config.toml
num_classes = 10
block = "basic"
steps = 9600
final_lr_fraction = 0.01
warmup_steps = 1920
adamw_weight_decay_other_params = 0.05
Rows from block 3 of a small segmentation model, named by matrix and row number. Rows with one number belong to one channel. Each number is 500 + 50 x the weight over its row's rms, rounded and kept within 0 to 999. All counts start at 0. Numbers have three digits each.
Before each channel's rows are labels from the 100 images, of 14976, where the channel reaches its highest value: "top examples" is what is common among them; "patch colour" is the nearest of a few named colours to the mean colour under the peak. Only what is clearly more common there than usual is listed. The data: Sentinel-2 satellite tiles (TerraMesh). In brackets: how many of the 100.
# convs0: first 3x3 conv (model.enc.1.0.convs.0.weight, 128x128x3x3, each kernel summed), inputs 64-127
# convs1: second 3x3 conv (model.enc.1.0.convs.1.weight, 128x128x3x3, transposed, each kernel summed), outputs 64-127

top examples: main land cover: snow or ice (37)
patch colour: white (25)
convs0.87:481512498515514455506515538478492433480466538356487503452491500496461539448502490577522501489507494498526462539524469520406416443490472490511485504417505471534515496555503488543507501442450327
convs1.87:548487511386533514462587498529507509486500570540500533451584422499534485538526520507551509726512544561531493501501501502507462499498490501464502482498497495405492495493499504514505567723533515

top examples: snow or ice (70); main land cover: snow or ice (51)
patch colour: white (33)
convs0.39:496500501575504452503494524522638858504529505553468487536465456551501521491499506480473499502501398567522563503489501592470526495501518576470447475499500476440460481431507509513515494473482525
convs1.39:493483500513445505521499528462344205495414460534458499388490480442454498501476508552482501542524567507493475499621546502475467530500589460483491454470478538520433523495507500486496504479503494

top examples: crops (74); built area (73); main land cover: crops (52)
patch colour: brown (63)
convs0.127:529538498454526547490432424493499463481599433507501433376478569516540492454505522489490440501518486375474396528429529503520494386501471540501498510516505494484486479387466505525451519507587499
convs1.127:477457475434478535522536494386442462530423477485492556439514485460472611471619469523492535527515569652471524526517507493471448493470477498489551512549517471508483524498485542503497518514481486

top examples: built area (94); crops (87); water (70); main land cover: crops (41)
patch colour: grey (63)
convs0.115:472500499400500460507500503656460387487492501545483490506459501506475470484569495432503397495504468466678387510447500540494471500499507666477482446496502528493484300448646522485491471424494498
convs1.115:459491507490473459483519499510462418484547555466479521556525485415490421531508470504516535510472446596477591501508487608467646510506471504506441442545527426527575535461498565437503491490546468

top examples: crops (68); main land cover: crops (58)
patch colour: white (25)
convs0.18:429457496430539431431431479474516421513478489448501503498500467501431494473499501474485545477502519520508456528446533477434350490498485600528506389536497512584465509423524477455421500509461470
convs1.18:489449559499394508503559532491563511477472619511546511487586438474501444545540544520495408597482581517568503503486454519516552599473508503472502556429510518484466470463510557501476552504530522

top examples: snow or ice (80); main land cover: snow or ice (77)
patch colour: white (52)
convs0.97:469573505463544460514469518536515554488488475574498473590513500484484537502461495540466503495498574521357536505462506504544522520499443479362514377469564500477494529320439478543480494478444504
convs1.97:508507469478492489509509553593502503562514494475496563474491513468604487519542520473745496546501598549505490499495495440505502531519486498496473475462493505524411474506498552523507538544553567

top examples: snow or ice (57); main land cover: snow or ice (50)
patch colour: white (43); pink (26)
convs0.122:555463495488473388461507510517548573585526535534487487496498530530495508564501521481497581453502649489445440495650512478399489430504494479518465513474506575460474581444508517513453497405490376
convs1.122:509542557514570581503335519523438478469477446484514455497569497555516441541490494526507452502563459495494492476481413513482494340507507523481483456553470458534490445465508435445487508537462520

top examples: snow or ice (58); main land cover: snow or ice (54)
patch colour: pink (28)
convs0.118:437401500489530479496485587492583472520468436493508485388496490498487539433502419509515486470504538476450646499490513506488458537502439520484503466452495461549477531369497500552465561511414381
convs1.118:525463478561545502495598406453492483423534441491492501458541495519567460568481455536494487537518519464495488500486549501526529522495451511500503527500496536184480484507421490511497522535561548

top examples: water (69); flooded vegetation (31)
patch colour: black (48)
convs0.7:478550496556466438555489492457327446511521544647499497287449420471476545488497560526517510528499459470433461510459503473451469463495492422437459440530501530492380488498328460603512481517473466
convs1.7:491443494496530507529535459504663500497484504549571507436500497413121466493578499505519547495485448487497528503500504549515467503485507498504511437582582487535507499493525587467503488499491532

top examples: snow or ice (87); main land cover: snow or ice (71)
patch colour: grey (64)
convs0.28:383492500427477497493477458486457366493514511446475500506554495455515490454500503496459494496500564507475513443406496267487471531499553476437688669512534508451491575529477467452462504577479434
convs1.28:506501504508495542525498683528514796472481504493348439483527510474554500494500499513501473541473475495523494499512509542544499484420521571506393478491511585574513481503485494461500450503521503

top examples: snow or ice (58); main land cover: snow or ice (42)
patch colour: white (25)
convs0.100:504494501551503469506486454538603531556514532516495500624579475659499514474500551500500507518501481492479502477494331501280486460499488506543519429504502498485518477507498514636367468441470522
convs1.100:498528532497494469499488489497502503531461516502503498431514543492484430532498466507494499512505446500524463499517606485254508499519487503505454485487507500491496479533504499500526487495478499

top examples: clouds (45)
patch colour: black (37)
convs0.93:426504490500499499519478486491626255497502444459496492426501434242499470491501479485505478484501440502526484485451500500487455492484468631480564509488500465462500410466496476495448503508448477
convs1.93:489474502502466525495500501502467607513496513537497510417511442817495534476563474512509506523493501500502488523472486474472489502529506356514317600504488534528518452409500568511478528543494489

top examples: snow or ice (56); main land cover: snow or ice (50)
patch colour: white (27)
convs0.45:450524507459511469507607722501343498519483585466504441493525539513489493491499450465574480504507468483518618507523500484457505478496556547510562335458525523505437719498389542505465504444475472
convs1.45:508511542427526495458491333546530540512555500504569519432450468549689498502499560508493494568541504510483490481545527547527539565525490504498464686483542494481500490530514499518513600424503516

top examples: main land cover: crops (43)
patch colour: black (39)
convs0.79:483497498499626425422491471458692454476513505537502554423476493531480569543501481637548459508496505515394482499509495475559494466499548509438477448512488500454506472434530479514473471533468497
convs1.79:597476498481525548597571451504419612539490452513386561489533477486503495584529523427475714515500546502512483513452415469418475495478534508487488521372449569481502514649502587520482510525480501

top examples: water (78); flooded vegetation (44)
patch colour: black (47)
convs0.86:522483498541512539386479611463393430486502558533493497379501493492462468543492562494498490505500420487437477490491496528498534609488472501503493375517506453481484497498530511503501388481546507
convs1.86:493483512471508481490484451485522483489522488503408474847502443414503460525504480536500503508548502699449480509514506492434501479503509478590451367534502528518522515486473533482433466509500495

top examples: snow or ice (83); main land cover: snow or ice (76)
patch colour: pink (27)
convs0.40:430522511463559374474519494488506489526483530454504508535487642482480440517504463480529457504498351586466523504508497466509511601497488475445530515483493478445584516515415488391467507479449511
convs1.40:541530384512496464522515510502472606485457499503520492421505345595587465470398491518542558543525468557502514488443545506472507542526604620479439423485406500492494493550510484509492519482449497

top examples: snow or ice (73); main land cover: snow or ice (46)
patch colour: white (42)
convs0.125:534517501427496447523494537510547506484503550491496496208513495513449608505498508535493491508495488502429493501503498564548527580500518496413510448493513501499432515568518480519536487599557484
convs1.125:567505414552447499454532444501487479516512538458493426455483324440566400399511511443492613499535502490560521445518410463379505443503492553498548498505462426498521506547481537501514528437467511

top examples: snow or ice (94); main land cover: snow or ice (91)
patch colour: pink (47)
convs0.70:487514500490503487493499488550338421481413533441537501518613547446492495478500502514463504499492503420484497472467499329523500502488613522469508346513505496489551452550514501463495474516482503
convs1.70:455555456521503499527498531483697630459497491545505484457425483390440518516502493473487515549481498509537497531536540504482476473479405492493453467595581486551493513420543502502500560481449502

top examples: crops (76); main land cover: crops (65); built area (63)
patch colour: pink (27)
convs0.53:518494501491528626541551505577428453511495533463500527476537521507518497542505483490502472516500519524605500521537511448688584546500605523566561495470500495571546504494619493582583580552618631
convs1.53:487425559521447471451497488493608457499473498531518440476485582510458470460490481462523468475477489542325535408466350530344497505502357430496484466503495552536395477499448461407418483462507404

top examples: snow or ice (68); main land cover: snow or ice (63)
patch colour: pink (32)
convs0.111:427513500486495504356468505540493527452515441530501502590441501536476487398501503506488492561500497510474507489497507503538528458499444471498496428510500512511458504359549497535520499585493522
convs1.111:488503483417480457479487601547425502489531529522491571431515475551461518503543484498500476487510440480491648471515471491534461478481503502436498470478473510507508525583516476462521499457456532

top examples: built area (93); crops (90); main land cover: crops (63)
patch colour: brown (64)
convs0.44:480483491480484481540492472558357410496561460471498503498521530497456484460501509464478474501503385499419505495524503481487580499497474517473511403505521510481468292529513495516545536526559555
convs1.44:452491482456491503471490472541562494561508491489449518539480689344507504513533462491484504560546508504522483500513508480476521498450543430433509424485535475517497477528465532485506526461510497

top examples: snow or ice (97); main land cover: snow or ice (90)
patch colour: grey (72)
convs0.71:516514501456515480507507506401483460483410523476549474313522777486511479512497421440543534511493537498436509499520500544533430522502587507509436499489500482490519586547482489485494502503422493
convs1.71:504480478506497628480511445484608488486500509516447494369401328461542555419398497474489490499517533520495507490480485526489470510485512657586467603497498524491469505526515455462469565499557533

top examples: crops (78); main land cover: crops (60)
patch colour: brown (65)
convs0.15:514530500469483513529501454550506533382533479467504476448512478523432502529500500460521479464508466501468455456403478531617511501530525495491593449478502446532445515379498444526527529491403549
convs1.15:497503645515496571482519479550556491674462508470513513524487644561487510572467594490506497537486547505433453560523516492444546631508477510446496487368495524509464506515496502518493620496668482

top examples: crops (89); built area (75); main land cover: crops (61)
patch colour: brown (62)
convs0.124:457482503486582561432502492453453347478498520461496506451457529461553532557495492481495507498501583476687500500485499452581522533537488494503528555505500494510553450581510496541494485486517507
convs1.124:550537494535414406389503510540553384483530507505494469554415619506528402556429556489544447481504466512455496504579490524455548586491451468532519533517406632485514501534565481495515491492516486

top examples: crops (80); built area (71); main land cover: crops (67)
patch colour: grey (53)
convs0.8:426499500446565543530482456494347217478502564356499497444491356486551503501500506513491542515506474473443509510502541449519507492487523501428521461505503517506412398545494519567477492558479474
convs1.8:538470405537531541383474492518636574501506488541470486439529554426499386624481523565531448501528447508484546501504488537350449537458470477533404326443439538477520648467521464503408509543494489

top examples: snow or ice (63); main land cover: snow or ice (53); flooded vegetation (34)
patch colour: white (31)
convs0.78:524510501503503503493530497497352439484487490484499499460500551514477476494499484586510492487501450307503552519505495527507400515502400359446411502501500475486622478461517495468491492720487516
convs1.78:553577492480497524520486520515496604454555592519488642488462474604583387490359483521487501489508508559544483444492500496518487496477412550492628481514445431502592336552437478487482503531472525