A small segmentation model, trained from scratch: 9600 steps.
Rows from block 9 of a small segmentation model, named by matrix and row number. Rows with one number belong to one channel. Each number is 500 + 40 x the weight over its row's rms, rounded and kept within 0 to 999. All counts start at 0. Numbers have three digits each.
After each channel's rows are labels from the 100 images, of 14976, where the channel reaches its highest value: "top examples" is what is common among them. Only what is clearly more common there than usual is listed. The data: Sentinel-2 satellite tiles (TerraMesh). In brackets: how many of the 100.
# convs0: first 3x3 conv (model.decb.0.1.convs.0.weight, 128x128x3x3, each kernel summed), inputs 0-127
# convs1: second 3x3 conv (model.decb.0.1.convs.1.weight, 128x128x3x3, transposed, each kernel summed), outputs 0-127

convs0.82:527503500473502492474473505499500495495489461485542519476500479494487499462501467538438522524487500511474503399501498457501594448495503495513484495443499551610520506499561501503500450520496499499445426485500493518490513522544453473493469472472537507496459540522487461508510450499480500500362516499707459530495466498530493495506583495507493511487496490503541496497469501518327467455501
convs1.82:480508515428456508533485547448509467522499532429492542493502506515557505458555516494490521433495494498561495514493506515511498505593528497497503484510496538616457506503435474500492504485502497549515511501487455499499492556541599488544501688482469447543454478502526487473497518498513485479431511501456500534485508510464506482552503506404571485500481505519526487520502478677531517493516
top examples: water (82); flooded vegetation (72); main land cover: flooded vegetation (53)

convs0.101:511514500501505492503463500500501511496462498509451504371474503457527455438499533465523493490454500515500509330504499512497493527494415502490536509521486511504510459500580500502475478495585500511361492516524524466503464505502463537528500530498483517512471528440380416494483515512508500500493485499501467488485510501497502535503561494495366537458539501502491513491500507458495504345507
convs1.101:230548500482524498500486506413522503503616510432500511542505488498494496447494550520514467451502481486504471545507463511413477463514523532499500499563519526495504574501499487499491512505561490498460519550489483484522445426507502486498440488495461504494523532497473499498526485471510527536491506497505407512491430512440471502513451501498509510499503483483489466476488475485504571437513
top examples: clouds (44)

convs0.106:488500507492445566508479500518491522527525505529498573497482516494518503445501465502458483501524500493508495490495503502510500492516511503500817552505597560500505490500576508500495465508502566445497495508609528506502480444492524521490495509454522528499518501486496514495508496495503509474494501508526493537540567471477499465435501504474546492469503480509499428496518498503505538501494
convs1.106:499502485508479433500507500503485744503507458518545489499485515494507488517487510535502501492469490508530509502497490505464493495501499496500370498491513504498527495483492476618519503510498529563511509485512497553485508500502493494511497458500523502492501497499490517505510510496510499547498500544510445567448580504496498473514515502497511497487506499493497736514484428496492504502497
top examples: snow or ice (99); main land cover: snow or ice (95)

convs0.15:462513505489491495545514499495534482499495496454580506504555492494480477456504499511470500502506500462525499502499508507503512504510478587489509516509734512498515503498544547524502496487463498463474517517520496527503546432503510556494504535492508520480491507508502571528500501500502575500484492558492500461315563497454524503452480571522499632480515498483523529502498488524487592492498
convs1.15:495486554528474493494469519504555479499491514505477502494484523478450512485501542507497499507512422541524497500538464502503493499506499470514513499487426444494437500489510529708496510415493487501517491500583498506503521483539504453520483486502486501485491500528500423463509514505503488496503463516525522457778472516502500505504531500498503503502470474525447514499499502500496508502498
top examples: snow or ice (97); main land cover: snow or ice (94)

convs0.107:409487500486465500480500498500501501478491517496536499472484481536476503503491471484450533503498500483500501485493502568499520434505424500500497501490513506500494488500505502479492550483526500481444490543500455569457602432476491491441520468295500463572481465418548494457467488505610500500516482499437451493507518493474457534497335510587518503454504434501500492521511498479472507507500
convs1.107:513542534548546556537493485504488532497481492475531516512495498520514490508483522496493508526426392482513447482494457439501527576483481506472507491508473482543500487512494528506507511360503508521523520450482521476549509467494466566515442510475491615467488502609492427512531557468456502507495525480524495509508508448462568512494557526541494547650563481506494484476534487450364467485499
top examples: crops (99); main land cover: crops (89); built area (83)

convs0.5:490482500490520470518522593505497511481486467561441476490620503502496509538500498517484505517512500483463504497494501548497462449465486565491451568515533531508491454500626662491500505504519502466508490552452479539501502490502525507495511558486438463500487506505492464467512502504595500499447435671524500541637487502485516497488505548483504497453509505545475501519457501501525526499501
convs1.5:489484471527515391510527505512522553504475539513483504506517486530506430502532483471502521526492463510490500486453583444493507548541538500494501472502687484507473508509459605512543506511498513523518474475609478502486516467486493519510510556505493490506544486536509527514467493498513440455483542595515522346589499532507506502517507515484502481496391467508498431509524530523501530564480
top examples: snow or ice (99); main land cover: snow or ice (96)

convs0.63:496486500470499501517501495538500497481510460469483502534451504496481495491499497513461508578489500508500503458498492473500522533501589500503502500468500474494615492500414500493501495484516501490549467509502486475492502496498511481499500495486495544499515499460452525515494489526489500500464821503501511633500478500519499502496498516477483501457501463499504456506440500457504453461503
convs1.63:508498494564493492649581474563555520510509496482510512474524511553494514503478487478488467500566490508543538588510474501471503502517511493568497516595460434500477450465400498503497511491625507519464567503464475526508503526546502565508491526505513506497481494479526519515443536567451526603502492429487519499491584522509451472504512585500554472463497609526555523493499500493495525480502
top examples: trees (96); water (89); built area (86); crops (67)

convs0.61:499509500482515509501485495519495434490506510531498488507503499479510503529503485467468498506487500494505500543485494422499511468553514478505643575492601479501499552500522496533502483509458486612505387475630499490509509358488506481494493498432513483496512499526494492497506496494476515501382505538484490536497605500530505489460501559496503491483504439508500573545493641500501531491503
convs1.61:522495457496468532518516520476580490536507483569482510492533495492522505515502466522467496502468516507502520522501550581573469475497455537504472510501488515494507518503490334721501502454503525552505489493506510529482550432449497559501495525482520497520495520493472471497491504498499489543546503541503495480547552518485498498528474489508484493509500454497501625486497345494529501509502
top examples: snow or ice (98); main land cover: snow or ice (97)

convs0.99:500477500510499496498459508508500501478485474464417517443511503521465514455463496499458459621482500429500489439502504495499511522503513500506511500444510559492498460500496485483446589486382502402466481530501385569459551504482496527491527512372505600507518488533537439477474483552522500500483499497448497493513536500538499528464441369580559499450496503486495501503438500500523527537504
convs1.99:566500490554501528530486514551497507452455501521529507550500504559602454481480503493517460395465488488484497523505499556514457527489568504423497514497506424494505547494510490496481499418473543532558471499445471564578462435506514472500477479463512495488498502492505438545497552565489502521476505525578445456497403461460584522500489540551496468554466491488430478492580483490502382586508
top examples: crops (100); built area (93); main land cover: crops (89)

convs0.108:571529500484499481503502500500500501502572516496547528460500470539505485464496535498591487560489500569500511329506574497501525510599454500501453500613502522547390503500501501503500458503511500488419499497493642495494496524499546500495424496455498489487534480484505399484423506425542500499579494516499482526498495500486497508518518500502438482489498470500500520506504500460566447515516
convs1.108:491440490484489502505513504422470496516476596490498408504497477498522521528535472473504435390477502423369526526486492489517437502495493526447485536493489533489513494458457471482490595504464488520491496497545647492473490436523432544488535496492498467487545460528520558442591517453523554505458500496469578514514467465474478492494495497512498485489470515500509571506372503525499502526507
top examples: water (83); main land cover: water (54); flooded vegetation (33)

convs0.73:476425500408517520495502524514500498513553406526498511513487458520563499479516493500522570521510500413490516502529479450503499465504403499493492498480500708510514518500488504468489535446597502503495508498501545505449513488497513489502504501479365417473521503466505497499518579616528501494476496499454497508506497459482435518502458522541475517479520485544511504511493518580477553497500
convs1.73:512476496499495500576537532394476526503513478486441463503478548504468496557522427493516473490485517491493484505517494507492485556497524506589512478465545500427496498459532532502482497527519471545453501502512553488725555507504503460509479457482482524501499512511501548401465486486508505505490486513530446495500482513500670525494518493545521424575513498503480494511533499494489471533545
top examples: crops (77); built area (73); water (71); main land cover: crops (56)

convs0.88:513503500531459499483509540500500510486519500482485489517502501607428499485562508511460540507502500499500530468494504209506500493504496500492502424483493482484424515499507494477501527465520499484472542525499483552548544488504474473483541472519551481441489488451475502527507488493491498502483535501506473484502471475494646525494470507422517492578548510482533529515507503502496490477522
convs1.88:501531523518517507496509468501507494497480487516470502511502504455507520500464509526481477501517499491488507494498440849496496499497566493511499519501498508501554511501498545480537503467504512504506497557498508490403511498496510537531497518512512510505488507497498554503485494491491504506504506507509533488547489485498480508489545428521447508431529507514477466504508510497500501494387
top examples: crops (85); built area (79); main land cover: crops (74)

convs0.31:501525500472501479464508518514500491491516396438514524476488481469512509561451507509484498524509500486500446490473509421502483453535467438497690489490409526506478491499506549471482520521528544505518470564547500491507489532503502469505492471508499540499511500393475478540392502475584489500499506480473505498630483500502455505473500503429548464512399505509455422456578484500471504495511
convs1.31:499501495477499488500510502498510776495502499497499477500499503510509501499500498496500498502502502501503533500497588508488516500476500499500515497496509496498500501500501406500500502508498499498498511500504502500500471500499501499499516499500499510499520503501501504498512500500499499502500500500501500637206491493489500500507504499499502502501497499500500494505499501499502501504494
top examples: snow or ice (99); main land cover: snow or ice (98)

convs0.54:547495500492551476503508500501500501496498527516481506567482483493510502503500492500450488555473500506498506492487504497501513491501522498501493501549490531467468498500514503512502474499560492624517353502511474477510454504526500512484528610433511494518503497514191505504502547512495513452479484500500505507495478505478507419489494509497500488520489487502508499511500529499445472507517
convs1.54:483491497602497487510507446480538469506500543500544489588535502530511495566502504607480505496516499459505506544494522488406493660504516520555486474489481594566487452503542496488496491517444487511506519476495492563473533502499482498523474436494373437501487531488471518484603502507495365512499464506489514497511504489526485486535499478563496496499484435515500545431493508536562456482488
top examples: water (76); flooded vegetation (54); snow or ice (43); main land cover: flooded vegetation (29)

convs0.25:507503500424533693499505514388503526526503468474508450541526477484468498469537566451508448463528500476499561398507468482514355468462494487559515443541467488478475548498515466478499556510549499525535520474496588509494555531515474522479524464512508510503513516503491455530544487494498487506459492497493507487539536498487476516454476489521466577506483500505486511521426591504509503429551
convs1.25:499500487569494425484498494475533502470493518491506417555492522553509499503500506524511497497535542511686500623467614507488440479542526586515498488505497511444478483518498567548467528501533462492491498491557514497480502493496475448511556556501505512509496494496519460533327506430481482547477521526512500450505481486500502498513549492509493459497566496498465518498495417499489503528462
top examples: snow or ice (90); main land cover: snow or ice (84)

convs0.37:489503500503510491480513519502504500494505501501500506617495495482448502537500506504461483512488500500484502499507503480500502581498524500492500499461493449496503543499550501496499476503382500498554484516467491452514506497473455608495472502474506486512499325480434557469499598535466500500517462472504464458536504500494526491508511420502642501435553503424596502498571500474508498613541
convs1.37:543488506328459500503501401478517457503428496494530523550581534524473585487400428497510503508494508488477501456512527469480517545552557507497506521517506550440507499433468504474492462505533467520498502510475506512539420491497527498514457514449529476500530649573500494501481568575483451490493500511512497504520478445474465510485401475465464510498539487539466517456480519501493546505533
top examples: trees (95); water (93); main land cover: water (65); flooded vegetation (35)