Rows from block 2 of a small segmentation model, named by matrix and row number. Rows with one number belong to one channel. Each number is 128 + 24 x the weight over its row's rms, rounded and kept within 0 to 255. All counts start at 0. Numbers have three digits each.
After each channel's rows are labels from the 100 images, of 14976, where the channel reaches its highest value: "peak on" is the class under the peak. Only what is clearly more common there than usual is listed. The data: Sentinel-2 satellite tiles (TerraMesh).
# convs0: first 3x3 conv (model.enc.0.2.convs.0.weight, 64x64x3x3, each kernel summed), inputs 0-63
# convs1: second 3x3 conv (model.enc.0.2.convs.1.weight, 64x64x3x3, transposed, each kernel summed), outputs 0-63

convs0.12:128117136107131128120149128134126138088178129154102115138129128065131096128130121131127115156123143128135135140149135240163134124120127113156119127127087143057140127132155128121139128126137121
convs1.12:129129134127108118128131133126127134140123131118137133127126128139131142113072130128123128125154129120126138128160158000132122135119129115112129132126121085133094123127067117126130126126124120
peak on: snow or ice

convs0.31:124126133113127128127127128131130127124134134123126123123128128129125110128135132133128146137142128128129131138130120000130126129129127123131120128125128119130122127137113133127129129112134128
convs1.31:149097170145185128129135120129127128131127141131118135128127128126138138141128129130124125112128128128128133131135135255122123110128120119128146118123128160136138122127129120129129126124129128
peak on: built area

convs0.37:128090140135144128143127128131101096142151121131107058094124131095123139128121103162125125142122120128127128151098121103134089137116128127132091115136114126085070129129066118122116133050140100
convs1.37:131112095109061135132135131150138111135131134156130252144129128130117128123144168124136123114077132150137126117125119125113150136142096138118144172128135105132135136137133122129150128132109164
peak on: snow or ice

convs0.32:120163174131124128100130128128106106120126132132123209127131128143132095128148132134127109118146123121163104110106093065098134118127122095157076128126122191153103128128148107137115124155161101
convs1.32:152108116125145118134129125135133153120113113133133132120137133120136133125119117132129131126157128119157096127000124124119117130136131142122124134127152133143122128123174130140140127131160114
peak on: built area

convs0.19:126109115125131128149128139126118116128120128127128111144130128116127115128130119129127132150117128128128106117120122000111137123131131151123129128115111183120132128140134129127130115140106122
convs1.19:157109130124127125129119119136127104106125116107138129087138113105129130131154128127125094132126127131135121136150198236110094139130129116129136119127085132162121109140149186124102128127173126
peak on: crops

convs0.63:161138148095094128131120127099118084170152100153129097105128122128134133128137132143117126095063123124141122066140192126098090110106150169137179128107117125111102128130151133129128137121105130
convs1.63:125138127173123124123116117153096091086130151111128144130124134124129142140141113129147128109116139112051131128121059155091141114123118086168149126130163175138134129111116129138140143147062129
peak on: crops

convs0.30:124133120141129128145137123072134134129125136123065131164127128130127126128118118135113127125129129125130127124133127143121132101118128111133138127166131126125117161111123000134137161123126158
convs1.30:131125092081133140103094121164099124104140139125214124109117125128139124141126128128104129125094121148128128138129126124133098136172159119123174145102128188140128106118126129113119128057129164
peak on: water

convs0.9:138106164088127128141127131085128123095113115131149121094128128108126083128158123117127078144163129128131142119071117138170103127117139091113152128155104201122118132096136142127159075127107126
convs1.9:127136134186191124129154132129146184160067130127120127155082130115132137124113128152124111124117126143161114132194125119129165126059133128126123142106150132124116136131126089120119128128133154
peak on: crops

convs0.36:127123119102124128128128119135132146162143120118090119187128128150128132128136129153068133110088120122130116106128098139138082153134088105094065128124092137105075096111105109128164122098124095
convs1.36:105117129128125119130148153131131135071131097116128141097189116140127137111131113120171109119121122123126128124128200130145207106112128164068136130131120107155125134130134126130137142136070134
peak on: rangeland

convs0.13:139081099130155128125123129129110101157118157120128142120136128124127184128148131108118074125125125131128215159138125105160121131143131081109111128213121141142141129128125110129135128146107110
convs1.13:119096147113141129159126130125140156128097134136129133128128128131141132126107125151139126114149131102124139132000139148124112135123141132120126123114131134146121122141134144134132133131156123
peak on: built area

convs0.43:128132148131132128090128128137118123121119106132124124103127128095128129128126127124127129118123113142127127121111136132147124062121126138115083128127125133090036119091149090128131127130099027
convs1.43:144103141119149130115108089124092121127124127101119107147164113186125114124125133095151128152128148115118124064121165153069154138147129133146146129129134124148170124128064144133143126159168166
peak on: crops

convs0.57:146157086110109128094132122134116117102193115113112131129128135108128123128144132128135120097119118128122084107148078130146090090123129148110080119123122127134128105110095126126086087091124053
convs1.57:128100101145121124117131124135111134173054127132133095148131130173131114115125142135115132175144130127093114147127155131126127116138124133138128115137136139043120143132153125133144115169079193
peak on: crops

convs0.3:128163100125114128123129128095120113136137113126124128115121128095150099128146125127178121087125131121187137112157135070148102109108127148133077128158086137137121128127108126128093154123103210
convs1.3:142123098117101125149141088138122127120154132134136123175146131138116123136078145131134143116134135073100128184060103196122121089139174114152138145133127171120123136127128133143133136137094129
peak on: crops

convs0.34:128113086118090128145128114137091095142107154147100140114127128136144134112084137058116123101126124128122123121130132148133113126083142100166176133119171124107065129122146115175142122083123120
convs1.34:066171220126149143136138132132120140141111131119119115149114120118118126132107124128131208126121168128133125179125153126128128124153127140141123077133110136087170126122124121118116140128117128
peak on: built area

convs0.56:130129072142127128127128128132092113154139127190118084129133128070126130128110157180128116105129122128128128146143112113131129134153128089088137128132091099077134128130122106152205122119113123
convs1.56:125081137131104128131124108115140149132142125130143129129122154153126143130095134136113159129138133129119136126167155189132138122057143124132130127133092100161120130120085091131031130119104116
peak on: built area

convs0.1:132098112191134128129122128133079075105120105110117144162128128152127116128130121113124133078143131126141119121112096138141110170083099140086074128129092145093114140117136082134136127093092137
convs1.1:131128117072122135101126128132122128050110138134117129110127109181123138135163200128112127135116143131128181124130134144125147127137130112078113168162124129161129140125133167126132132105179129
peak on: crops

convs0.0:128114116133156129123137114130117193138182116145133125125128128106132119128111041134128161116149125128130150186128134087114130126125121138103114138129132156130137128125100065130134129146062109
convs1.0:148136131119123121134129133131132121108113114127128072128136137119131145121132109126125122133103123131140125057137074126101127128134128148145137125132124106120088127132240111125128112129200135
peak on: snow or ice

convs0.5:128123133097109133130136128115144073195114136109133148131122128104128089128133184130130100126159128128127080055111149130167128130145150106129130128127130155120119128126077129131135127095068129
convs1.5:165127128125115126132133132133144118080106103124125050128129131112127170129140105126126135136111132126139137087132070125099121122120135140147131125130127118131095126127239105128127112122156138
peak on: snow or ice

convs0.15:128064107141148128125128128114068110131126124096128129136131128044127138128139120114128097129134142127162179121098191123146129086116114120133098128128113116109097129128113129137149124105118079
convs1.15:129122158131135122130111101125122162117128119124133126147115131184115135124141120145132144125124121124091108134107000123140127091125134122164144118130157145114124125122095124122133122134119139
peak on: crops

convs0.20:127135110119118128126118127184077145132110120166122134119128128067139107128188090141130089091146134128129160172137108088157140131135131143109110128129068154093134139128121131128169131098134116
convs1.20:144136121135112124130130133128148128135128137125132131129123128141120109130002119120133137119139122130128140126138140024139125133122123049128120138131125113125124126131116134135128138131125120
peak on: trees

convs0.21:129139138183144128121127125106140088140137079125167119134158128098125146128143134132140134121117115128128124129145137133142078125127029111138111128122126098120054153105157135164149130129126117
convs1.21:131121127114144146130097134059114136097131161122135119104139126131129126143124123099122135131114106121127201122135130127123119129147111094130140103144139171137182122134140111116027125146149134
peak on: clouds

convs0.54:144080138162119128139157122121103047161103127046138130119167128111128116128138128130128108115133127128135110067107129111166111121144128127111131128120102154127119128125125122129128118115137061
convs1.54:118143114115172131124100136120114093123136115141136185130115130140123058135026178115121124162121132126112112125140140127136182127117135106115143133149096110119144133127158119128109124127133141
peak on: water

convs0.62:199119131080106128119128128129115153121132120110131151148128128102129116128135123175154103115171128111127112136150102127126118141130209120142142128124110150116110132127043145138128137134175125
convs1.62:092109132126140136126129127081082100124129119134102108117129118106132109120156122084122105114028125120105140140111112121130147119129104141116125106145143147135150123118140157123099122126043139
peak on: clouds

convs0.2:158145095100125128129118127127103120100179123143127126125130128061128145128147115129128099119135129128134028100154157080079128113142123159118121128130108100144110129122128128129149128114111171
convs1.2:131153123126159128130119084128131169108125135118131134145114129137121116130006132137128127109144127124102127129115100139136125117119124027125141127123131161117134135125124140116141112130124122
peak on: crops

convs0.50:127187139130136128122127129151155133111128129149096130124129128127128118128201108141131096123128126129124109136205130078118135123138121117099127128125157173050148128128101113143135129136174130
convs1.50:166110121126140119125126134108109104131123097120122124132131137112137126134104132119124118149108123139141007123109129103122114127125133171150122143138114120132110128130227113121129117128146124
peak on: snow or ice

convs0.16:134115117128129128221142130098128122128143121124130127138128127123110131128118130117123133122133128147127132126130122127126146190110128130129150134129128126121057128073130112020123129130125112
convs1.16:135127126144158138022119128125121169103128128129125128089121134129030134129128161126125113132127128106172125125137131124139135074140129128123124123157127128130126110170123142121128129140130117
peak on: built area

convs0.26:128188089128103128125127127132104136133141153129121137100185128081129125128142127133122105061060137128127150116133122108129117130143128126050129128129155106110128128104125098132149131140088150
convs1.26:128066143122146142118122128119152131120120137107118081133092124119123138132113147142123174132165139126121106137124155134097115148130161167131128097114102129120141121138161114139032139070153122
peak on: built area

convs0.17:125072120111142128130129128135133109146171131161140114142131128106131130128084149141125098143156133129122255127151115111115152127133124096077122128126139129146124131128106121131134129108114099
convs1.17:151125130133121127136120131120108108136122114129123098125127139127145118118111141130116117132115134134137000123137132109124115123122131162154131124143116125135106129126222108127131116130152130
peak on: snow or ice

convs0.52:193125116119122128123127129119167160100130100117105123143128128138128109128121119130117132093132125101134097075142127169132121113131126115142113128100129182124119131132118122122113011128128131
convs1.52:107116114127223126117133143095131126189119105133129088137135117092125128134143103147126138125144134129073133127134131128101185130132145139119129129124088132149139154125176132126132145164084110
peak on: crops

convs0.27:132103121149136128122126129148130075132124043135134131129129128110128137128116134157117129114123104128127111104136081130127129118170159121108032128127079122156097126130115100127144128114123093
convs1.27:124148133151125137119123145160125151194128136112131093163127122119127097157136121125130229101154158133141114172128138116125126103183114158136126110109141134116148132126127111139126131158087113
peak on: built area

convs0.35:128122144124116128046103118149129129131134093131122128108094129130126128128126133128143134114131125128125129118138137132130117127123124129128104128160133125126147255093127116163109134134131132
convs1.35:128122114141140128062101112132125128128126128129119128126128124128125128125120083130139103122127128042131126121128130127103129097128140128136132128154128102148134002125128129103119141122127127
peak on: water

convs0.18:128116144167147128102124125140135131095114097156131158111100128129128158128123131078203137111129128128117127125109122109149083125138165137195101128150117162131148138122127129206110125125147124
convs1.18:124131124106155140104130141131128108139081129126132124120130128126127135149126162127124018124147129127124151129133128124130128092137110129047171133153102134124132092158134130080116136134131157
peak on: water